python train.py --arch="caformer" --qk_norm=false --kernel_size=7 --sam_rho=0.05 --batch_size=64 --decay_fraction=0.2 --weight_decay=0.2
Rows from block 4 of a small image classifier, named by matrix and row number. Rows with one number belong to one neuron. Each number is 128 + 32 x the weight over its row's rms, rounded and kept within 0 to 255. All counts start at 0. Numbers have three digits each.
After each neuron's rows are labels from the 100 images, of 14976, where the neuron reaches its highest value: "strongest on" is what is common among them; "lies over" is the class under the peak. Only what is clearly more common there than usual is listed. The data: Sentinel-2 satellite tiles (TerraMesh).
# fc1: MLP up (model.blocks.4.mlp.fc1.weight, 128x64), inputs 0-63
# fc2: MLP down (model.blocks.4.mlp.fc2.weight, 64x128, transposed), outputs 0-63

fc1.49:103143149099146123149151080182116142089187126136107140082135104115155099167155130088096130163131063132181173112128107154105164194119147176129160085074097118171155105057119079082140138150104128
fc2.49:173063147134082106108076153120139174169101132144103098169112099101141166107106143175122095114167148140071142194096166116110105112159144084142087216153120160148084144070117129142148128117130165
strongest on: clouds
lies over: clouds

fc1.22:095141139106170103095153151137164116084129116124116160093057132155093122082172134146084159121111161141141141163158077171128048135143133139085155139095111166162156121136118171139066152147048179
fc2.22:151075108095123112109158157104107148183139116088156105119139127153159140153088116116153133063137069086153146181083168092103190116148077168173143153164137111143108142136178150119162062079132087
strongest on: crops; built area; main land cover: crops
lies over: crops

fc1.3:120135090156092142084124113146114104136094152126144151137107116157168123104199134105095175196127111149156113034132071158119111124129120137102103104132168156126155146226122171082101147104090163
fc2.3:120083172062126084169148142110163130155191115086096085145159141109129172120058086155152118075139054110119142182120101098169126149142104141172131149146136134152099129124169078107124124128158069
strongest on: crops; built area; main land cover: crops
lies over: crops

fc1.109:137116081126172129112141139122116106091132168163089208114153163174106068105155126145094142153091124140087090141159116112162090112111159087078127105128139207134170077112119178129096166118098190
fc2.109:059114106103154184116113139127155119170147107129098141145066096143163147161197064127143139119146113118096085148105178151155155144095128136129120129175080141049115089132153126131095192074167126
strongest on: trees; crops; main land cover: crops
lies over: trees

fc1.91:175172160093081137072124079135094113067136109151130126116065122151085157101167158160146143119112147125158127115183163106134109187154152153104134105084100192142114139096183106127054152100112158
fc2.91:105082089104146099115183123114183196146139112134121094150135168138164121126144068078090129124182121147154124122104135140154129143125101116167111196163164056122070146172108111129161109125193077
strongest on: crops; built area; main land cover: crops
lies over: crops

fc1.45:146033128091135128146123146099069163138157138122155150115132113149117175156193119139152164103137159126108092148120138140112137196140127075120102088120122194070116128115060173123082185106097135
fc2.45:167098164131096153166151088127139100181136110102140115084146132085147114109119148106116118121142135104215171161118092177149117105078090200082168085172173164114134088109176109101090129090121152
strongest on: trees; water; main land cover: trees
lies over: trees

fc1.97:110127176110101140073126110115040155138141157128121122100134136132096090077193101170136106107157156203109106183124130120136146093152153178136048123091092116161118152104088150152147082147131165
fc2.97:087085146119181188102132153156188116174046089092149162174147130122132169141126165102072140133107157120084166145142140097109085122126125116140107132134137173061120108182151081137149128070144111
strongest on: snow or ice; main land cover: snow or ice
lies over: snow or ice

fc1.39:098203114150114076132108152106037152150140148170131156115111143164098068109139164145111187128081153139120103086175144135144147098134114094168136083090094154175132077120102174090167129149133140
fc2.39:110079133111082158197138167132079100142079097118108161106139086125170124140152069158146101158152103103104148084107145154110074130196117172180137130125140194081124127074132121128113099141160179
strongest on: built area; crops; main land cover: trees
lies over: trees

fc1.47:160124089127156133076120078164103131143138103148170214147097161133182089101171136108129148117072107106097110188130157130106134099186152152072116155109081107152122156109109108082148142177093078
fc2.47:103175173146156111137123163164136146100121170129079076136121130143065122157055132150108075117160104103164222127081119118147133159124118082115122080125136102087117122172144143128207136112097161
strongest on: snow or ice; main land cover: snow or ice
lies over: snow or ice

fc1.118:173157123128134189072065108144075155160137115144149127091171120165086103095171151118150073081128123164142146151099079133153136115118111142095154136065133105166124204111102129198128133084105106
fc2.118:075137213105163140132109123145183057150085135107170110105089128133164120179146164109100092165179139123150114102119142117071107135139128126118093138148096166120110118151079140143145084211075121
strongest on: snow or ice; main land cover: snow or ice
lies over: snow or ice

fc1.93:120091135134143143129140192128128062133136085066136145107177142131102118113227194092095099074129139145152054149140158117099125084175125133126131155100157178121099125083176147116106131135133129
fc2.93:110159140178215129102128093093097159159122128164117152161132111131162066109042127152125162141162144140176146114140169118124155118040096104099171120127101066141150144145126119145100107111075135
strongest on: trees; crops; built area; main land cover: crops
lies over: crops

fc1.5:117169133129122128093154162160070106145092109123113161148124100131117114070204128121123119107148151112146176112116162178099081098135193184107115187089092093152159077090113126128158125200103092
fc2.5:106134138106150084176166130096119165178137186144164108171143117095160109146067153086106106107145123120079168078096163094109085159100186103154139077165167084140090182092123105127105128176125123
strongest on: snow or ice; main land cover: snow or ice
lies over: snow or ice

fc1.119:130167154080143201106049143073100145115135144179066173119153154102090150072132161173124177131103107144124163129114167092101114151119165147186103110132125075094171093104125135136138152112145106
fc2.119:106079091134131111177172131129206092107129096140164072130110139153177149124077110134170121138160176125083117085114111149152073101125071068159159088176128149109126130166085145120174124103169141
strongest on: built area; crops; main land cover: crops
lies over: crops

fc1.27:160149147061131171068117085132114171090113076166127116129127122137160148146153131133127150124063103107112115152175115111110168083131179120136091118105132121159105172088155117042161198187142122
fc2.27:111168114135071065138150160143123094160110154129107112154133159063092084095130139156086118172190148098208161130112076112122150137057155105148131137140121165092151142135156131131190088086152119
strongest on: snow or ice; main land cover: snow or ice
lies over: snow or ice

fc1.74:117163149103117129139098138141167112126096165180074214125130121140092144156175126086122125165098128151087081129116080102107037106163174140133136116128123136164126119145054169118138138171065135
fc2.74:119140099106106199155089146075134079150184113082111134114158117117163158132022175139168104058159107147143173140126101172132121159153098103160111169161086134102126146154137129136130125110088148
strongest on: main land cover: trees; clouds
lies over: trees

fc1.120:120142128096099110095138136107110175131132129137122122092133125171169128124193134057103165151114108129047145081123113141050179067156120115160136144167146119136146202124109127074139158195124153
fc2.120:115148103130172093130095162140124151122120129085150128135111112125136109110106133177184068115143199106180121098162137185194106118123115111100107081123086143133118154200079135125201104059125108
strongest on: snow or ice; main land cover: snow or ice
lies over: snow or ice

fc1.58:079102114130110088081143141187128120131142155170161211132150168099142075138176138112136138094126101136151142073115117141140124114188130149170112162101109123134111109067089186126089108136042159
fc2.58:124081149070192123195117126145145172152156102068108104173161120133094170129074131107106139131129058133156124197111109093108113217153111118128131122171107161085155098144140148122123141097108106
strongest on: crops; built area; main land cover: crops
lies over: trees

fc1.42:087103176112128151175111089178136115111030147192098154108111131127143102146142088138149134120116136128103135157116082131105074101156152147148146095121127143148227140155119142151075132110061164
fc2.42:119127102132153140065122189131155083180195140039098140113136195114096148129141168116075144077140119111128109164149132098111129146136137123143179124160141115121084088122203126153111073089129120
strongest on: trees; main land cover: trees
lies over: trees

fc1.32:113117121121113103173114051160080112148103165125118142085107076130084168110170131149144147138095148173101088145181123106100155101055177170148126117134155166091127185177074159134167106120116158
fc2.32:175124101105192125065197120072173180172164063107149144163105124065131118135153123126109128099122149149140170135117130153195131106180065097134115116135143109135077096105150119103100143113103109
strongest on: crops; main land cover: crops
lies over: crops

fc1.41:147197149089193110113126138077105160104111165172113108132110096136154155146127141113151128139066170100156155061185076121131111117139183123145105095052081121120157126149086159074128148140119153
fc2.41:183137120171104108089101106101156096137079140159154146108094079062166115068061180166133082096133115136136143105114123124164150132186151118171141148152071114122142163127177125157170124184127097
strongest on: snow or ice
lies over: snow or ice

fc1.88:142140124104146141143139135085107116141165096125129143146087101114171079175119179104150104122098126146133126095152097206055080157093142113144114154053114147122206144153152112162143161100048137
fc2.88:116137151146089172077093150144153141124147117107110095148171100103102189092195088126128140110121179054075143134104157060150118087197144107102094111133102156100165132144107113166132166163138165
strongest on: trees; main land cover: trees; clouds
lies over: trees; water

fc1.26:108111104068128169099098080150056125129104122131097123179088152118181134089103099164171143188129157152160148108132135149115160181113141116118068144087067071173134142129159170134099132118114179
fc2.26:132113138143133104169118142182219147108161141179156104057147129114149150124148118090104086114141102083120154136121106066104127174168090115125131148163132141100093075140073113107158134085201087
strongest on: crops; main land cover: crops
lies over: crops

fc1.114:106175139142125162132115083127171124080182086158171134073138093103122107114130120115159138120094187087112100187157107087077155092109122156138203105142173145124178151069105172128099145119088144
fc2.114:137092125165171101108146139125092076112119119106131095183089130185056167128105158132092107155105135132095120166120130118198082172110136090169156116121133174161104093120083144106224104149136142
strongest on: crops; main land cover: crops
lies over: crops