python train.py --num_classes=9 --kernel_size=7 --mixing="mixup" --lr=0.0095 --adamw_lr_other_params=0.0007 --epochs=2.3 --decay_fraction=0.2
Rows from block 10 of a small image classifier, named by matrix and row number. Rows with one number belong to one neuron. Each number is 128 + 24 x the weight over its row's rms, rounded and kept within 0 to 255. All counts start at 0. Numbers have three digits each.
After each neuron's rows are labels from the 100 images, of 14976, where the neuron reaches its highest value: "lies over" is the class under the peak. Only what is clearly more common there than usual is listed. The data: Sentinel-2 satellite tiles (TerraMesh).
# fc1: MLP up (model.blocks.10.mlp.fc1.weight, 512x256), inputs 0-63
# fc2: MLP down (model.blocks.10.mlp.fc2.weight, 256x512, transposed), outputs 0-63

fc1.369:110139150120160118128107145115072125118161089159119114088157122121166125125087155102114123092138132164166114096128125134153148097118128132090167140159142103104174130141126126158130158154133106
fc2.369:129097162121115117107159162146162140122116171143121130152090136153107129130142152139117150145119126111116152159070115137124133138111109130173099123110142202153111145128132121117152097083101073
lies over: crops

fc1.377:110086132139120165155164104126113139108160154117144123141097152146151141166136105118078123127168139111096132154104118120105143130163118084099113137130159190145080115144126133141126099123131107
fc2.377:167105119112096123113146126089104147138107153148156146106163134144117120161094120104110104120106165080088102114193139127121088086117120111142119127145135110160131117123144142161175138130133183
lies over: snow or ice; clouds

fc1.338:125155160111126137142147129139100104132190087138133136125146160094132137137115151126157131145087139121126114132103152122150101133110153101126145149156078114141147163099117130185145127144130131
fc2.338:153146088115119093114114112137132150102064148129143118096117137148113099073169082094105139123138125148156143137134105115058131140120130148145111098095122150155126108155123078094156132091140155
lies over: built area

fc1.8:129094120147135135120166147102140105152149151112137180147075124115147160123117126103127117137113106125085082147130144081128167130100114147129108120131112110098090104170097119085134123130125153
fc2.8:145149164084151105138099105122123149168131133161143148162167135123121115093120149173122111115156144154152172103107114160152127139157133133081106143116124153121166110079140162149107170105075086
lies over: bare ground

fc1.125:107145115133048106073115142163135091130166124153114124105157123086114112068105119127104136104167091115119091088120121143120093083127125164116104140142171183101152141120151150145149130139161131
fc2.125:161129165075119121147109153114138128122096134130154152129108135131145164133105148157155161118091160166115141108144151131173119148156133119130139094113131107136121143148146105154104124158126068
lies over: rangeland; bare ground

fc1.485:141140110113119135158111122132113115090156151156123104119135142112141116106131118136121095129151114124137154119126128150139098165123079120124152108121127137119135132119129138176147151112129076
fc2.485:127118164135168104153119167116170105127083149124133156126091090124113131127131163122160173078100130146106124161155125116118131119145110110132107129123155108133111094126079129127108084131134114
lies over: bare ground

fc1.492:131136124118145113099104084127141085129142131151147138166119133156151156134127124089131129160092136113120111123141140100147140161101109105167112132114116097107129124113146130118123148093123148
fc2.492:124116108143156136168115154155102163145143146113105168087148158125118114091152117156136113120138173097111166090101111139123123098115142139089125115114141154168125159101101150122144131151112109
lies over: water

fc1.137:125159101124113112106088150147164100107141115135156154137134158098132113124131116111142125104124136147107104120142140078117093135133143097140118072129145131127112133137130088130126128104144138
fc2.137:121088162169121134146132138120093126169140156063110171113139120146136124092142176127157134169134148109130123122125092190132125145129156160153131158138173148151145130085126125108128127154101100
lies over: snow or ice

fc1.160:119085144169153132133159171101114106125180164116142109157126137089164142073109122119121167125099110131089103155105122167142137146152174134150152153127069101128136075152134141130139149080150162
fc2.160:149142107102138089137118121133132129122115102153102166095133119131120129149173125126131113130148137160177154142138113076109109139080137129149105078107169121153146177141129114098138136158097123
lies over: crops

fc1.48:107141112134161118120127098142154155107156115167133135184091150126146101121141108096128150146150122129177143134091158128065173130142124109116183148117109117142105096122119146107117119107096121
fc2.48:135134125121130107134097152129125111121128122137109119072145111117144121166122135146148139124124076134101139119131169139117125134103141123124117136136162119106139101112157098101173138155124128
lies over: rangeland; bare ground

fc1.195:131128177144118156147133122075091122127103161138110116117157101106099157133149140147199120143130090114084153146098162122147091097131125151165107118115124133104101167082116100149135109147115142
fc2.195:173120114108140103141104130142092134140082130149129089172157131158102104167081103135119086111119146111122158100111130145117137128145158105131088161220165119163125129088148106142085107106188091
lies over: clouds

fc1.370:106092095148105109100114146094127113158125123139155149108096131125192113076082118083128117139147137127079123118152144102114124141124083179137117139159169102070095128136117113114143127158121140
fc2.370:114159143071137159149173142161116136150134125109122127159138161120092144147110154173099128108098154089171108154098125117142110094137157113104116156152111134169131098138166155137135119123153118
lies over: snow or ice

fc1.70:125116092135112124143146145161137141157114102136111187110118138093103162159163152099162134112096142183124093110151114124141144120114122127171193112110131163143133121113117131136118134140170150
fc2.70:138143127141170096119118120144117094097132080114128099161137149143125141114095125141097114146144142078130150141120126169110115171157162130108107117124097126122144153129148110181150106133113136
lies over: trees

fc1.271:128142127106128123130126090124113175141122097171177119133173123114115144175153158131153129101132142106170128111107151094159136150104101131155129129147140096151132139114160146100122105084168121
fc2.271:080119164156105115151151120141131095141155122085116114104080146144129140095131144143073118179096121113100130159149082121134145082101116157138108153086144125142146154072127128073133123133161148
lies over: crops

fc1.37:156089131135149110122099121118135135102121085136132155130167156141151125100138142085144150151095113107146108147132167098139163143127117103133115098174116122112127115072130098117081136156097142
fc2.37:110155123168119145131120131147114131143123125089138105136104137095121153115110123129111131134139158113123133103122096156120080105118119167141135156074164138149142136171140159180154100115158147
lies over: trees

fc1.387:136147096085130109165099099095105148105141110125144129121105121128074145105136156092115140157085150138129114119108142115156100143138128088123144159145147141127199141140165134163116157123149109
fc2.387:139102132120128157084149137130124097140136164142141127133117127108180135099138096138097146123146062160157139159154085124063155163071129162130133105106108118120084116145114130098140148100124170
lies over: built area

fc1.498:105115140106120147119124170172107166156145121132150152084105108118138128185139124091140183117117120137134139112118147142122145097145107144100141119130143132121147117112107128125186075133118141
fc2.498:146161108145173102122158130096193084084155100106119076169151157149095154078120122121106123100128106142144111149146114100125094127134141121148119117138123133139128150172154127140143148137163098
lies over: built area

fc1.148:131122137142172111151114118126080098147115112123121110189127134118134132136091124108119122067193115098125155128079127142127082118132090128099101159135143126116097118194165130134071121134116158
fc2.148:108102138149080124129121108103071121096180137111111139108133150153082120146184127122145123136098164118184110150156126117181172117122134106128179125103133147120121105145115125119143120143147089
lies over: rangeland; bare ground

fc1.149:133131119130143100135125146130125117133118133138104119117112145129144154162123173122140113119183176121109113112163158149125085141143102130159115163114132122141095177112147118169137083123087118
fc2.149:091122159133106128123152124152161153157118163100136148179173123130104103133156108161166134097105105086120098178087093150147132111098160154123143117176147154123130110147118130116086139145119113
lies over: bare ground

fc1.361:118079120155151153171112101148090108113129112104175145207096132132150148120159097108116142156146124113133147143096190137117120103141146134103168140128102087124111135094111138142091134098118095
fc2.361:089131139151133101090157189162142155118122135129091113055162108110124110137104150157128120080151105117137122128140104145185112120109091140145086120174144157147090114182123160139092156125115161
lies over: crops

fc1.219:146115161142131101108172157088118109103113126117138169138120147138131129095148107100181148164085129158082127130122128079133113115102136151097144112120096131157127105137083116104118157116103181
fc2.219:107125123096138129145115141164089130212146157124139150134157138109146124160153132137102101098159168124184155085132158202128158127133101119138098114119164161053130124128150162157114092134122121
lies over: water

fc1.232:146125098158114156116101120160129135147139122120162109135112149132149076122124100184113113104083126129168143121116124137142171158139128148088186120088074126102165131145131116130157136162122125
fc2.232:131147090110164115106148136107168138129105083156085117094109120132112171102163155111132144138150093116131158123144112126129122112104100133144103133140140145148131128103108133093171085113127138
lies over: trees

fc1.356:100092086156112121132112118156148127130148140094121082130125138135104126119127138139167145114181147159132154152062142193157134100170133122137096131109143125094162109136101111149101126111153150
fc2.356:145117116121170106128111108156149126121157163145146126135139080175105142157141137092110137079096143149151128105131099106109113151106133127113152120119150079111112094130118140125125096118147099
lies over: bare ground

fc1.463:098151145128105133137141101124092070109133130114140153105121092116122132143125133129106099122135110118118119137145160086126100148127116096162118101102130142189171145148124106140132115154115144
fc2.463:112147125125120152134095149101152175149130158151153112113141110101080106160119135149162109171096133154114182137146097172164106110095103103160134149149131140148112108119130129085110153157123136
lies over: snow or ice

fc1.211:196134119145139102095146128126146125098124100135094147172117117130139120121180123127155146153100132097115111135130137109143113113138114138154081110089139124115093165122156146123150092164121104
fc2.211:084123124147117168134143122141133133161133144083123075147145105174140142122129098101131124123127095154129166102155107121139153101113150146120144134152156139128147127132102151137105092096122174
lies over: water

fc1.185:149149142177140134140138119157151143112150107125164131119120136153165120102132141138148132122107144106157086139126127129133102154143122130083156160105074144118149112136178154148149145130161113
fc2.185:124124142140138125097158107107128154129126157109138138125116100106118129145140143106141139126133102166127146152135106128099162160117155111163160121113143119104171146094134105110165095112130163
lies over: snow or ice

fc1.388:124116135133160152156130113115081122143139041164122143138140144153121154097095153124126114082074091121132123134107157112118169150113142107123140179124118064088141132093165127134142122115150149
fc2.388:136151163139132111139141117158165139145112173079118122171110113146117140177153142109127144148153148106136117141102127141162086137148103167135107129107156132135127144136095136079064156113139113
lies over: built area

fc1.157:099153114138114126125153150134084129161118151148117137137140109124120170109153111151088113111093117148106130107139127100153095126139092080122146114153154123123117109142156103110138146145168061
fc2.157:158091147178136104133104130110105151094105086112117135115125110142158132129113151121172163133129102136121145117165118159105148115177125145137121177141070126164149147110087112132121088120086102
lies over: snow or ice

fc1.263:090142121119101113188105144160116082105088180081103118132061135152124130122143118083132077083171074135153147121104121098116101075130119123125157127172126119130109105124092131134112120161098133
fc2.263:144079123088166125107126115132145116147081141098126124101139160155134122114144142138170127113136111105154098147135118166152138132157114099107110158122154110135129080153105126163134136122101137
lies over: bare ground

fc1.439:151125117165143147113133122130126104138137142135134134142111166125126100128153134121100127130122127111131116133162150097143116141144145091095113156093078164137132080137158126149166132116141134
fc2.439:132126113153115153129085115109130138126114196153130108099156107189123127140128117106128164127091117134140161135117104142111158124130104135174136161136124105108152138092131112108135099168142108
lies over: snow or ice

fc1.97:083103143096130157130116155122113173148103127146171102128124121125124100121105117120101155126100096136130114138125108103131116101160126125135109184099168119141143113128151114104143085123142142
fc2.97:146135149143119100127140124096158040127152103133121064151140122129148139167132109103141096148131109132132156131147132172082087170079140142129158076134107115129067126165133176166151164136139101
lies over: built area

fc1.21:129146099118135169134114117142126168126149132120129160145133138121124111087166129104155190143099104125136098140153134079144147103147146161113130140063137124104127098102194168141163094107141149
fc2.21:110189170122150105159139114115126087136113093119113092121134138169138167189085118126113089139139098118159169132140113118161131119139085118140131147136108145137129141139092120112096116131134113
lies over: built area

fc1.411:101103115138110164099144134114162131162116125110179110108124154134143144082162098157119143135108134125169114139132108108131190118124137151094146125121091143134092119121077126144124165153132196
fc2.411:144162133127147112106101091124117144147114145171130152131129102124131093169101156138131103128156128118127143115134138188145094154116116121138150121127152084089185130134149129129123119133108098
lies over: water

fc1.169:107122131108110150168185160114153174161130076127113126073148137145103137145112097126106154113161158083146128113126115120127081085154152131100132168136182202168146144141147127146139106142125130
fc2.169:097188125148125120095086073130121105115132131156157093132116124125143088153154143117151086118089081173120110140153177131129142169135134140148126086138095113125112108144154135110100126093187124
lies over: built area

fc1.483:158148155147129130123104100123084125132103091143129127131148155137163127158122108131119174158098127134187111110155120138160140189115123114131144114104139095110163115105161152127127133140137126
fc2.483:118149099123169144115139119109180101106179134119143135093110137158089124096105124118125080147129134138112144153068130118090119114112125139116112138086104154132147110118091092117138115115126138
lies over: snow or ice

fc1.120:108165148138109102146124098126095135142118183149127109144126137134115109142117090136116103094162102103095134145180118192153142077131091130153111102122142085166113116126127127152166102131130116
fc2.120:146059124159120157147154168136138090083126119106104129137158109111129128107169153119138140120112119174159122145131117090144105125176179114128146153139102080125119142173117121124104135127119116
lies over: rangeland

fc1.321:166130072106157117165141096115124150120140124122157113141167117135143113130149151120125114151222135115124140135129153080106115133146119126125157135129150131121129140125120110166099106099069125
fc2.321:095125117184124136084164159116145142120135119140094101147111144094109117147161090149157138131100150126150081119128149156172156096109121127164113151158085124108147143140051133089131139131135157
lies over: rangeland